From a checkpoint of a small self-supervised image encoder.
Data: trained on photos of plants, animals and fungi (iNaturalist), 155796 training examples, 11.9 epochs.
Rows from block 2 of a small self-supervised image encoder, named by matrix and row number. Rows with one number within an expert belong to one neuron, the router's apart. Each number is 128 + 32 x the weight over its row's rms, rounded and kept within 0 to 255. All counts start at 0. Numbers have three digits each.
Before each expert's rows are labels from the 100 images, of 14976, where the router gives the expert most weight on average: "patch colour" is the nearest of a few named colours to the mean colour under the peak. Only what is clearly more common there than usual is listed. The data: photos of plants, animals and fungi (iNaturalist). In brackets: how many of the 100.
# router: router (model.blocks.2.mlp.router.weight, 16x384, trained with AdamW), inputs 288-383
# up: expert up (model.blocks.2.mlp.up, 16x384x384), inputs 288-383
# down: expert down (model.blocks.2.mlp.down, 16x384x384, transposed), outputs 288-383

# expert 5
patch colour: brown (75)
router.5:143153117125115136148114081125044140064170112112167142159111081148122086108144115166145149069192132116068152129114135086139149120108142137081093063143145165152131186127113147126134158117167074114150129132130108082142110096109125147116178123076149130102177158178163169122119156097182122150
up.0:171148117081117101130098088110189164161099106151142131112111120155140123112107060128161111118119110120096084143137093146123140185135184152065171135122089133123152165144083127075103155143120159104164130082108164102127055129132154157186086168189149175167103076130087152139127125080131135143
down.0:164154085105143077130144100073146216102109092104161096121157143150096153129103155128083154126129131158104179090155142055127043122132135113178101092144124177138086074095165131152170119043117113096089156153135144104156096121096089134108125103134082086185142115140089119176153132171136119124
up.1:153116167170151167082149128146126123125090130165109167102152123114145153104130161121187139104116151090108093127160145138138104090070110144146075161128103142068188111007137149183110119111121168135104061153121186089126108112151157122148186162100096136090136078107157129135151177134137094094
down.1:121133129143106129138140170131172086126149113102130092022143101105171091160112129094130077210130127130110098147077081087148195185165124136102082098188150125108066106173116173143152064120080114137080180130099066127073096149089112113106094074131134158166089134109085176134107117082154093118
up.2:125113162163150131106125123154111130150127120069185066122156166126145101162176107116139127142136197143122080121174171110143102119127146125134140122136153121083161100130144148133092176100138155115135118156163159125115125124097078144116076131114119154151141132129106117062136146114083114116
down.2:160178094111103068156114187140151097099170123184142168162112157091149089143114117178126071131116084097179188177101139173109128160101070135124145101136189125150129089134132151154153131116128122141079144150076119102179045117156149102080139076099205098124142147154144144164117160151147203133
up.3:123108167112159157107188101105114153109124086138076139154143115161103192135103126112086180117195161130067091140159079090111096093061110150099167114093075103085074162085127158123114119196180132177211168130156109081096206073135087092127129145143101154199156142101199172112126151049155080137
down.3:121178138078105117148102149173124121106129149057188165089120111126139070118118118175131058120091182114141173124073122114162129170155155122119110161156146177156203189166148088060119174110108144112113152104160150109150135192156108118161157166081140107122146133126132142142029101177109137159
up.4:172157164176125192113162043086142142114118097105147097108109122152175134136146045080147156126166141096148092089136101048116122083071192121120113082121169169144101141128111124143120126152149134162170150125182137151120156107060123141100141076157114152170109152166108139090229115061160174134
down.4:183091145098164107131165122131120100102096178113109126102167159167092101100081095126156099102112142149182146153111140110099170135130104103157157107149067071110172150169135115135125169159137137087137177083080132147108155172181114116205188124100092095106152081048067113129100150165100111061
up.5:148145092064145159102138137078188143115060141124196107094104206074111129138133085174071084134138153149071078103123173105144132055150149113107177172122116147116127122213083149088132125111152094152191144116135155128107116123108101106121132113115087121137114172154111186163090108151059107107
down.5:163074091115155105132121120172114128100143148155178128101158114125107077137121141127162182136173139159118151148143076114159116231089064164099113094158151207077125146159181135118136085179089102108105114197101149048106180132108081161115132116162099153141181130069207081121128117107136128193
up.6:122180103151172131089137147123118066142104067130101139179153120130126169098128118177074115070138129101128124118177048119090085092133195144150154101076131147086120144135106118123142069117131110132193111114110109108149111136117087168130130111090157147127149166137084171093112133105142116122
down.6:111112071089066133184147101113152122101121130159121068186058110086066190120129073121173121093077180144117090117112151178106117144173081122126099098116133092138091178152165144198152198134124131113093177051128139124077148110119144158168146150099163098114151158125192132168127161126127113102

# expert 4
patch colour: grey (88)
router.4:096110139092143150143168138198145184051108114084101169090115130108114176135185164073059074112109142105153175086114166108100137116130133117102118091151183105133063163154150150158149125085107057096119142151164109118177133149085099093067177088141104082170099121154087143086087131118100133126
up.0:164121172136078093078159095097139098097139183112101110080139056116099163139090143147092132109163146170122145105123137169094121065157058115125096194133120155119130142095102173143105127190116152081125104208178099105114106123167104164103113125158177132110164150133122123164132180201103111109
down.0:116135107159137148210099091173144103103122098131109141108160172167077134216100106108154105119124155104185153065167176141123113173155095144111135093102134089126145100097133141127102133096055053144109092113120099143171128117127147091174107146099120114117126112102113101070119156124179127150
up.1:167100129116123089150153100151092135132066142120125139079091136117126105198156106072112133137102125113153119167108097092175129165109119105135101094091120156151159058126132116099127213174147190149098114150109034125181149083181199157127131114084144143105119153152093134154207226164201112094
down.1:197121077120060157188125132073139152157161101098111159115113142024110114152140105146082135110117110172112108102093161125089153076104146095173166109117117118120116155105120141117030066081109140157103112113091186151094142169108105116134132143117116148185146159126087102096167084105166152120
up.2:154148110109133162138168106148119074097081122100062139109107110112092117139113151103115106142121094222117106144107103112173088068232168161148141160104139088168077152164134138167155151153118175111119110139162099185119088095155130119144075080176106195137142191130052105132098107090173092189
down.2:156144173150115142120146079184117069119109162172183136197183147143171144163157143085196163151143100169108139083138169129122072171140121143112146158141132146120156103104133116112181142120137113107118121128179150122066151176111137096129157149114141190123120107106144162137188120130111125145
up.3:121150173142181092042112094079118117153094126129126155116084160197134228122127127126122134161035167135094127145177148140136142138082206122154092106155149119115057135117154118186178120172120113117128149133147098053133119123122080109141119107123115182075128135108120193126097146114133129110
down.3:111109069087130164130121176130105119103141132134079174166224142114152150097125073101134175121084120183158176134079153059067140150173066141104142114123202160186175180098082135084079116093146140124098122147107135114126131113193118092195105070161083133202143083118130101203159091154126125154
up.4:092084158133151131154107136123094120085153132153133137166126102120125139124121125141092090172097149178126140111120181116139089136075121145112158100157144137093136113146106170147141151120143124124123095071207095193087162129129155110172095180153103139127184160172139143110206074152119101132
down.4:155122200134151095055156120165160117067079139152100151130182121098052107068147084116164160106138143171151131154110176175104140122132123116121137096109060138144119147123085152108138110203178168150106108096150164111161126134074133101157089123136154091068143146100099094158113099100084165186
up.5:121125182188100110141082126113133171130110139152178085119111107123137114116114090094067146127111187150147136189119124156177125133182091131114087056179117123150128143174112098137143234136109111125151118149205077133109158202135126123100070162119088103201142170127064155160052084165109130123
down.5:101064096100103099158122087115147157173085106104098141134118137203133135176146144131190131157103099170127135070105068138091140154124191138118132138116142173146084152099161120097070162164160121141111148124114178111112107064092174114160125118158148146120137112102139117128157079133070164152
up.6:144192110155098086155111193058095198128128148156137133090137164150107167091131109149193107162118197141109153169156083068129099153129128083095081155063129105133128104107113073163064084113130096124126120130165205113138117090173197113110107171124147091119163143137149110070165162151163108113
down.6:131128110135157163119066137104125101148109101102070088166122144079101139163138159122071112110137084163135100156127081123112135124091119135155145123138082086077098104137127128176122173074135077120122125062178102130129168172145082173148159074121184098131073152171063134193090107127063099139

# expert 14
patch colour: grey (75)
router.14:107139158129136171133139068149151109095135130127134158122119152067112158061160145096121100127122178159123152160157146093074139142040146089114108147139149119133114113105152156140077122101151150140129161124166140065118085097093136103122120105108115112177053135146188195072156147080056126101
up.0:131126122134137112132161169199160120159157131150149162125150112105124122128114151114147191084184093148127105140132138115160158113129146107125140123121132155168127136153121110157090134103094178118086135150166089071131108112135090120136133098069121133116125043152076098102174093152159126140
down.0:204129124094098124156166130153076156102078198124126120129110156165136108133152124141153091134120134081138190164150125120067134126105125117042099049113144134110154115191147149151148099130141101141154152130073154116168100078079133108114157165151130135177126158111161138134162164134171082126
up.1:140163159072137144095125111115076122111115034095139105088141131143062137043187079126142094100122159140176067157142152152116103168140172107153120161113127191175150112104134131157106091181068165145200133104128130121171079129073110140143081084111095134079118137154085101167115158117125133173
down.1:096108089136153135195108047064066098093141168205076118136121100174127148100096081134139132138130084101142082064161127083065116122160088089080137100128165113083080157101163192119171141184123121164169121114079084097162117237131135145137157102070104096126086087123123144106120145105136170112
up.2:078179166136108121175180112126193130142186127117098131107190139163168117026131111170177142181159178094125130088129132140080110182147082125105142168143169075102186192073141085125087125109138133104197161135138113145094154106177114139173114106092147154105078143077132159120120101168099111105
down.2:159057112082121085139162183122133121148129102118078155136150109102081090159073151148134157105107149154098119150167161083177114085168152121095132120157157124136093129138112141118139115089126109150169149131119128098168131144114170107142169130202143121078119151145127122142115083157186165228
up.3:115129179144169088118145168097125104124122052129094142095151144109096113116133138145099143076082141189087183143112149112066103088184083145126128175077067079164089128119123126148147174110150139141172186149168115118136102129108149202138165179158159171132127150136119097139107142109123124105
down.3:202154165092112144119070127111126141111111117063107145139133103149064106181087155083099147087133110127126073043138148147101178094197104125133099130147126177104121143149135104164130149154160084135015114080112131085169120123104094132185103131129144162103165156141115097153140102128137197142
up.4:117099117150194160123146136127111112144098136183138098117137211116115105135116108146179127162144110176117156081128136157131147108134165178068174150142164113086117158130105142110093071142113139216125144093147125094102088089141090135106090173127109165117086078109123134102116109123153099170
down.4:165185142100116131157178117142117139144168154095170107143135114133139105154141128130103083124150148128129070157144071072125123182163091154168105101101158088130154121142184132116117118065120160082176148091031108104133131193182133088169183112150114132157165170113143139153118127130147103094
up.5:122137081173016114165129113067115141171141094163140054187065124140171146102098105129059189143074162152135127143131189172159133086142112123191101087083156169136115134112115147153178125166104105043113113141138111106106147150119146152144131129117139123129130131129076132144124125093134124096
down.5:127158134154122159142116061112109177107119160064060162095174102064133150109099114174171121126138152125158165173066085141153114129098130119131150115171131155141163134117200110084139116094139174143122165133191138106158164143101105089133162122095106117061113140146144108162121099109099070093
up.6:105134111164048115082189153147070105156061155163078146127140089064179083188160082139138129102087109149134076162112128134090097111128172107231123154111124155118133180125128104067136174187130118111173138138129096094115130162145104135104143167088135076175189102109104097142187144157123102119
down.6:146111094129160088149167136112142122111118124167133136113129164131097160099110104143098180152114097137101114169158082098166132134140155168102089178122082141091182155082110163127142140111182113171126096131163091139092114095082121049094126105145073129157134124184116140152129116086123134087

# expert 15
patch colour: white (31); cyan (28)
router.15:100165140153123131092037123075116071155103156162135120094182081145114126156172132113138159140119146095101123174179141205119134097111102084178158105100100093129099073134124081097146103080131185109132095054070185193113162171184113138128102108123097142101106129129136109172107139117152114117
up.4:211110153155087154095130195163197080106133147124152081118053089173095168174156114151129164065118116155149130095133152119137107131099079107151128104113164077119151119143068090112145130154127139148082082135155176176057115065121098100141119148131077099077084104077120105174141140127123072158
down.4:134184104106065119133146157097123182106151191125156103114152144151143145129132098164121133142103070137100169145124090138167099189104151107146144118085161129146134149131168110118115089105154088141154140111129140095191107143124097126123089069104114117132112121108113107049086108126149122146
up.5:129137141111106102090082122121143118092155139142125098143142089070135140083099118098144118105151117132090083144115188143123141131111149135121124082112164116104149144141141169094099178103103159118142150171135158044125096097135143103180114163124204116083080145094157214118101116170093123123
down.5:163085106102164040157139079130144205179113149110096140149174167113123170091084121136162097170124113161130129157124115120097118102126130123137128094103078146141160114137066131080131151136116138137135161067137159082085110161146136109184135116129140146121084083114129207180113104133115151167
up.6:113143149133110191057110128164124087120110100150140109128108115159058114165072157090159131100163163094136126074139088128094126148166099126145141145053144080172153110106108167106176127112105127169154120196134162118134121149135126094124134147115111130117120169069101124144156145130149129123
down.6:151163118140134103173105139161192090190115130133095135138108161129172081043172117179120068096143148153129106152118078056131171162117126116130083098152087145140121173147174125115134135158176152093147115090134125160129113123143163107124102113158154107165119085122110073098124104136119135174
up.7:117157146160126151016134136106142178142131188081119119124156136152134149149136174156178135118102140126157144109109125130136255117136124139093159129173135177164197166082068105085084117115140108120150112151144130187126163110121112131148163124065157119145175161177095100137100106142092159088
down.7:115135150115161132207164098153148137138130150167156089177089127127087137128117112135141137184141075112150147080162125133160132117142121125185140175120123110131119116083125144102144120157083127157156161156151127110164082138089130119172133120132131126089145106108092126112092134154076126095
up.8:143158089128113077187119102163141107171114121126083156037112160061132124077108152127163160152134138149112107099131092081128165090143165174113070123132101126106159079208097148129077111157118160108147171089143110138080122141194153126155127109162079129134093122185109145099124114136101169143
down.8:146104071105103101151095098075174173093104135155179113110131093129129163166166144080064065144171103123106090136186122142071075043072100170075157105105032121143139127096157129092116094163178110154074095126065079176136103158140177133084076141115176109120114089175170168156201148135135091184
up.9:181152161162116164117122147067155103170109127143137086120153151105109121126123128223130104126107120106133101086104156110107129082203141126129190176088058107096144118150147155090140161140121121113111077139131117113080191116155073123114081108175098195061116099117121156156133168128112137115
down.9:135070137095099179090117103164128172101115103097129129067126076127155092100119116143128140191113166087106205181168135100089169131112109126125060127170133101195096168106135124178129137191119113101081177129128135107138115082127163098098134110202123072094109124126135103159107186128105092083
up.10:099126096092177124026083160154082122155157177056114137122105135119135122164108168134104096141075077142113107185156118123106111182130164150099108117152117124189080115199083115063194140160130076142112183139150171153133125037147166145124132115106113105115119171165111084086075124137123115093
down.10:052157106129082134152100100113119146123132115090120118150115137142076139133154084140132112141151112094120122125113094099149149062086058094130101137150104094111138156131191058127123055087145116142150124157107141048063153103121104114130149158128150153074105119093117113107096204146099147143