config.yaml
arch: "mlp_mixer"
model: "self-supervised image encoder"
dataset: "photos of plants, animals and fungi (iNaturalist)"
train_examples: 155796
image_size: 48
crop_scale_min: 0.4
horizontal_flip: true
color_jitter: 0.4
method: "simclr"
norm: "layernorm_no_bias"
norm_position: "pre"
activation: "gelu"
parallel_block: false
inner_norm: false
moe: "top_k"
num_experts: 16
moe_every: 1
expert_mlp_ratio: 1
experts_per_token: 2
shared_expert: false
patch_size: [4, 4]
conv_stem: false
layers: 6
width: 384
projector_hidden: 1024
projector_out: 256
projector_hidden_layers: 2
temperature: 0.3
residual_init: "none"
optimizer: "soap"
beta2: 0.95
lr: 0.0016
beta1: 0.95
shampoo_beta: 0.95
eps: 1e-08
precondition_frequency: 25
max_precond_dim: 1024
one_sided: false
adamw_lr_other_params: 0.0025
grad_clip: 3.0
steps: 14500
batch_size: 128
epochs: 11.9
lr_schedule: "wsd"
decay_fraction: 0.2
final_lr_fraction: 0.1
warmup_steps: 1450
weight_decay: 0.05
adamw_weight_decay_other_params: 0.01
Rows from block 2 of a small self-supervised image encoder, named by matrix and row number. Rows with one number within an expert belong to one neuron, the router's apart. Each number is 50 + 10 x the weight over its row's rms, rounded and kept within 0 to 99. All counts start at 0.
Before each expert's rows are labels from the 100 images, of 14976, where the router gives the expert most weight on average: "top examples" is what is common among them. Only what is clearly more common there than usual is listed. The data: photos of plants, animals and fungi (iNaturalist). In brackets: how many of the 100, against the usual share in percent.
# router: router (model.blocks.2.mlp.router.weight, 16x384, trained with AdamW), inputs 288-383
# up: expert up (model.blocks.2.mlp.up, 16x384x384), inputs 288-383
# down: expert down (model.blocks.2.mlp.down, 16x384x384, transposed), outputs 288-383

# expert 2
top examples: class Aves (83 vs 55); order Anseriformes (31 vs 5.5); family: Anatidae (31 vs 5.5)
router.2:45 54 44 49 40 49 55 39 50 47 62 41 49 36 56 42 45 54 49 42 72 49 59 68 46 62 56 33 44 39 49 49 65 57 45 29 71 61 54 50 48 37 62 45 54 59 53 51 37 44 57 46 56 40 55 40 59 30 47 48 64 47 43 46 43 44 52 65 47 35 41 49 53 48 39 62 41 63 37 47 57 40 48 49 35 48 47 68 59 59 47 63 35 51 78 58
up.0:47 69 43 59 55 35 48 57 38 52 51 51 56 45 52 43 57 70 49 60 49 58 51 50 67 58 34 63 38 54 53 66 29 52 41 41 39 45 35 51 62 41 42 55 39 45 47 90 39 63 16 62 62 51 60 64 64 40 55 29 43 35 57 59 58 60 64 49 51 61 66 68 40 51 52 41 60 45 43 37 64 59 27 64 52 40 38 53 59 52 38 60 44 58 40 37
down.0:52 44 49 51 39 53 56 61 45 53 41 51 60 47 58 60 49 38 76 56 44 49 55 54 45 64 42 39 58 24 48 60 69 55 49 64 64 45 27 50 38 42 47 42 63 52 40 12 55 55 38 56 35 46 44 38 44 42 50 73 51 54 61 64 58 32 51 63 67 42 43 50 60 45 49 50 42 44 58 70 35 52 65 50 42 62 46 65 43 59 54 47 32 48 43 57
up.1:44 55 49 52 64 53 54 41 57 61 40 82 43 31 40 66 48 61 62 39 31 36 57 39 38 44 34 43 59 45 51 52 58 32 45 61 40 54 45 39 46 73 62 64 68 49 41 63 40 52 42 67 40 46 47 55 39 57 37 49 40 43 48 46 42 54 53 46 20 53 54 49 50 59 42 60 55 36 47 78 53 66 52 36 21 45 71 39 40 41 62 52 42 35 52 49
down.1:44 60 58 54 46 49 34 40 47 38 36 59 40 54 55 49 35 47 55 48 40 50 47 52 61 59 52 48 43 53 58 45 30 61 46 42 57 60 52 28 52 42 50 61 45 50 44 60 51 55 47 54 53 67 56 45 58 47 47 40 54 55 40 49 56 59 52 47 69 43 54 48 60 48 49 48 60 50 62 40 36 42 55 53 65 53 43 46 33 63 29 61 52 62 58 55

# expert 3
top examples: class Aves (90 vs 55); order Anseriformes (36 vs 5.5); family: Anatidae (36 vs 5.5); order: Charadriiformes (25 vs 7.6)
router.3:44 47 49 57 59 37 56 55 50 44 31 68 55 35 52 49 44 59 54 60 57 52 60 46 49 44 78 69 39 55 39 61 27 37 47 56 33 33 37 50 48 48 61 53 55 63 44 44 57 73 41 54 55 37 60 52 47 56 48 39 53 49 45 51 46 49 39 65 65 57 68 49 37 39 52 51 56 42 42 60 54 55 49 41 57 59 49 35 60 70 51 46 49 51 37 58
up.0:52 39 33 63 45 45 42 35 52 71 60 37 43 35 64 39 72 57 52 57 43 42 50 51 50 61 48 49 54 55 52 43 55 53 50 58 49 44 32 26 55 37 61 65 54 43 43 46 55 67 67 38 44 28 42 44 64 53 45 48 60 56 67 48 50 48 42 50 51 48 42 58 48 46 60 46 50 60 38 53 46 57 43 40 63 39 55 49 48 51 47 59 55 76 57 43
down.0:49 37 50 71 52 53 72 46 48 42 60 53 42 74 48 55 49 47 45 58 36 59 55 39 57 64 53 52 44 30 41 33 56 53 61 45 59 68 49 58 24 41 49 44 47 40 37 58 45 47 53 54 48 45 75 57 60 42 47 72 53 49 49 60 42 58 37 53 35 46 40 48 47 37 24 53 56 47 48 44 72 41 56 63 59 59 35 59 59 61 51 59 56 41 41 65
up.1:47 59 54 46 41 46 51 62 53 43 40 67 48 54 61 45 56 42 37 48 52 57 51 63 34 49 39 59 53 62 56 56 46 48 44 52 45 32 56 47 50 54 47 35 55 48 63 27 40 42 63 43 55 31 55 21 41 44 41 66 47 56 47 49 63 46 26 57 51 68 54 59 57 40 37 47 45 52 44 40 41 46 35 53 56 32 59 44 49 44 60 57 41 71 62 38
down.1:48 56 64 53 57 73 52 50 49 53 50 43 39 81 49 52 49 60 45 52 43 45 62 44 52 40 54 37 55 47 48 50 63 42 48 47 67 64 51 27 46 40 60 78 51 42 43 21 63 45 51 44 45 42 33 48 69 59 43 48 53 42 42 60 67 62 59 50 46 63 49 59 61 57 44 60 48 53 41 53 43 58 82 49 52 46 52 38 44 51 49 39 50 40 39 55

# expert 9
top examples: class Aves (88 vs 55); order Anseriformes (34 vs 5.5); family: Anatidae (34 vs 5.5); order: Charadriiformes (25 vs 7.6)
router.9:49 53 51 64 57 49 44 43 54 68 46 49 46 69 40 62 64 26 50 41 51 64 46 53 49 54 50 60 54 50 56 59 45 66 27 56 32 51 55 43 47 44 45 36 45 41 37 42 67 54 44 47 48 68 63 41 47 50 64 48 52 61 68 45 67 41 59 52 59 45 34 47 48 42 55 40 56 47 72 54 42 52 60 58 60 53 51 62 50 51 59 60 63 68 33 41
up.0:41 52 66 45 35 46 50 57 33 42 42 37 55 54 46 49 38 50 45 66 55 61 49 50 53 62 73 48 54 57 69 48 32 54 50 59 43 29 52 60 51 72 42 51 50 75 61 72 65 57 53 50 44 41 39 39 40 53 55 51 67 70 62 48 54 62 53 60 49 39 52 61 59 63 47 34 54 54 43 53 58 47 50 50 44 45 40 54 44 37 41 47 61 39 49 67
down.0:70 53 46 50 77 49 48 61 51 67 59 45 48 30 52 64 42 47 37 55 54 52 43 59 65 57 61 59 56 29 65 42 64 42 60 53 66 56 45 56 41 65 54 37 61 45 64 45 39 54 43 42 60 48 38 55 45 48 46 53 52 50 59 41 58 38 62 56 57 28 48 25 48 42 47 56 39 45 41 57 46 51 55 54 39 51 59 47 61 66 70 40 57 58 44 54
up.1:54 53 39 36 59 45 56 51 53 46 30 68 44 47 54 53 65 62 47 41 60 46 41 50 65 57 61 26 41 30 56 59 40 47 45 63 51 59 36 42 59 52 56 66 61 45 52 44 61 35 52 56 59 49 69 41 57 32 43 44 39 56 55 47 56 45 41 40 65 46 61 49 41 47 53 56 34 28 50 56 33 48 50 45 56 31 45 46 60 63 64 48 39 71 48 60
down.1:51 49 53 58 50 54 53 43 45 66 64 56 55 62 46 36 49 27 34 47 73 48 59 42 58 54 50 46 38 40 42 44 81 67 45 48 50 55 41 46 46 58 31 55 65 39 38 65 69 45 53 46 53 48 51 38 53 46 67 38 61 43 44 61 58 59 76 56 53 59 38 48 52 62 47 61 35 41 56 51 42 44 39 42 50 46 51 40 43 51 39 46 52 49 44 41

# expert 15
top examples: class Aves (100 vs 55); phylum Chordata (100 vs 60.8); order Accipitriformes (37 vs 3.9); family: Accipitridae (31 vs 3.3)
router.15:41 62 54 58 48 51 39 21 48 33 46 32 58 42 59 61 52 47 39 67 35 55 45 49 59 64 51 45 53 60 54 47 56 40 42 48 64 66 54 74 47 52 40 45 42 36 66 60 43 41 41 39 50 41 33 52 49 35 40 56 42 35 51 68 44 51 40 27 32 68 70 45 61 63 68 45 53 50 42 44 49 40 54 42 43 50 50 53 44 64 43 53 47 57 46 47
up.2:39 57 53 55 64 52 37 54 51 59 48 46 48 60 43 44 50 56 47 32 43 33 48 44 68 71 42 59 32 52 51 56 34 40 47 41 43 46 52 51 42 46 57 65 54 52 66 53 41 51 55 56 42 67 48 48 50 51 61 58 60 47 55 47 52 60 40 67 63 48 54 58 46 48 37 51 63 38 42 50 54 53 40 57 53 56 59 63 61 65 42 44 52 38 58 44
down.2:34 43 44 51 43 38 47 45 39 51 38 49 47 53 54 36 37 53 54 66 52 57 58 63 46 42 47 62 77 52 55 46 34 40 55 55 59 29 43 35 54 42 55 40 56 66 41 66 34 67 61 55 50 31 30 41 55 46 44 45 57 50 43 62 46 54 44 48 36 37 40 33 67 42 62 51 52 49 67 53 37 55 49 48 34 59 59 47 48 46 47 42 76 44 55 60
up.3:44 57 48 33 52 51 52 62 26 34 42 37 57 62 52 50 55 55 44 44 46 37 47 66 47 48 38 54 55 43 46 58 36 52 56 43 50 53 38 57 51 56 38 44 58 54 59 73 38 51 45 54 54 54 49 74 56 36 42 53 58 44 66 59 41 52 39 63 60 54 52 51 64 53 68 30 57 58 52 51 72 46 52 67 52 47 58 42 74 59 45 51 44 52 52 41
down.3:51 45 43 58 38 67 42 58 52 59 64 60 69 44 63 56 46 53 61 45 62 52 62 23 65 65 45 60 37 39 44 61 53 51 47 42 53 60 58 43 33 46 53 13 46 41 38 36 57 57 43 53 68 51 47 62 40 28 57 36 46 58 47 51 36 61 42 49 60 34 42 37 44 31 36 52 35 44 42 36 38 41 34 39 32 60 54 62 36 41 49 53 50 49 30 63

# expert 8
top examples: phylum Chordata (97 vs 60.8); class Aves (96 vs 55); order Accipitriformes (42 vs 3.9); family: Accipitridae (34 vs 3.3)
router.8:55 53 53 51 38 49 28 40 49 31 49 42 53 28 58 42 33 49 36 80 44 54 51 48 59 47 45 46 45 53 50 59 49 53 50 46 52 66 49 54 46 51 36 41 32 49 51 54 47 42 37 40 59 40 48 46 49 40 51 46 39 49 48 69 62 51 48 48 34 59 52 37 63 54 59 62 38 58 46 48 41 42 52 56 42 52 52 49 30 64 44 49 47 50 60 46
up.0:51 51 60 43 32 57 50 56 39 45 61 35 50 63 46 64 67 35 40 57 39 48 56 29 30 60 67 60 56 61 41 67 45 31 61 54 58 47 52 56 39 51 51 52 44 32 57 58 53 69 58 53 45 39 44 57 59 42 54 54 43 61 56 43 37 54 58 49 49 50 37 53 45 21 45 47 57 57 51 41 38 45 46 52 41 53 43 49 54 61 53 49 57 47 57 59
down.0:62 49 49 52 44 45 46 50 57 58 49 44 49 45 47 59 52 55 46 61 65 55 57 44 57 48 63 55 53 53 61 55 39 57 29 52 51 53 53 46 38 51 46 54 46 45 71 53 42 71 53 61 37 57 54 59 24 52 59 57 45 43 49 44 36 48 57 47 34 51 60 62 59 49 58 65 53 43 53 52 57 50 48 43 54 37 43 52 67 55 48 44 43 75 61 61
up.1:38 45 49 40 54 64 59 52 50 45 51 50 48 56 61 43 45 41 55 61 44 39 48 48 57 25 45 32 23 76 64 42 48 52 39 63 56 25 67 49 45 44 63 49 35 48 47 32 56 45 47 39 51 71 51 68 52 43 31 42 37 39 28 43 51 48 49 53 39 66 60 57 50 51 37 56 57 64 47 56 38 42 47 45 34 41 45 42 27 55 39 57 50 42 61 50
down.1:55 71 60 68 40 37 56 64 50 56 50 33 49 46 36 47 42 37 53 50 56 53 38 49 38 50 62 45 61 40 52 52 57 64 56 34 54 65 38 42 56 57 50 58 50 47 61 66 39 64 49 53 47 25 72 29 43 44 63 60 29 47 50 42 22 44 56 39 52 69 71 47 51 75 54 64 52 51 49 55 55 61 43 37 45 38 66 43 53 51 61 57 44 49 57 51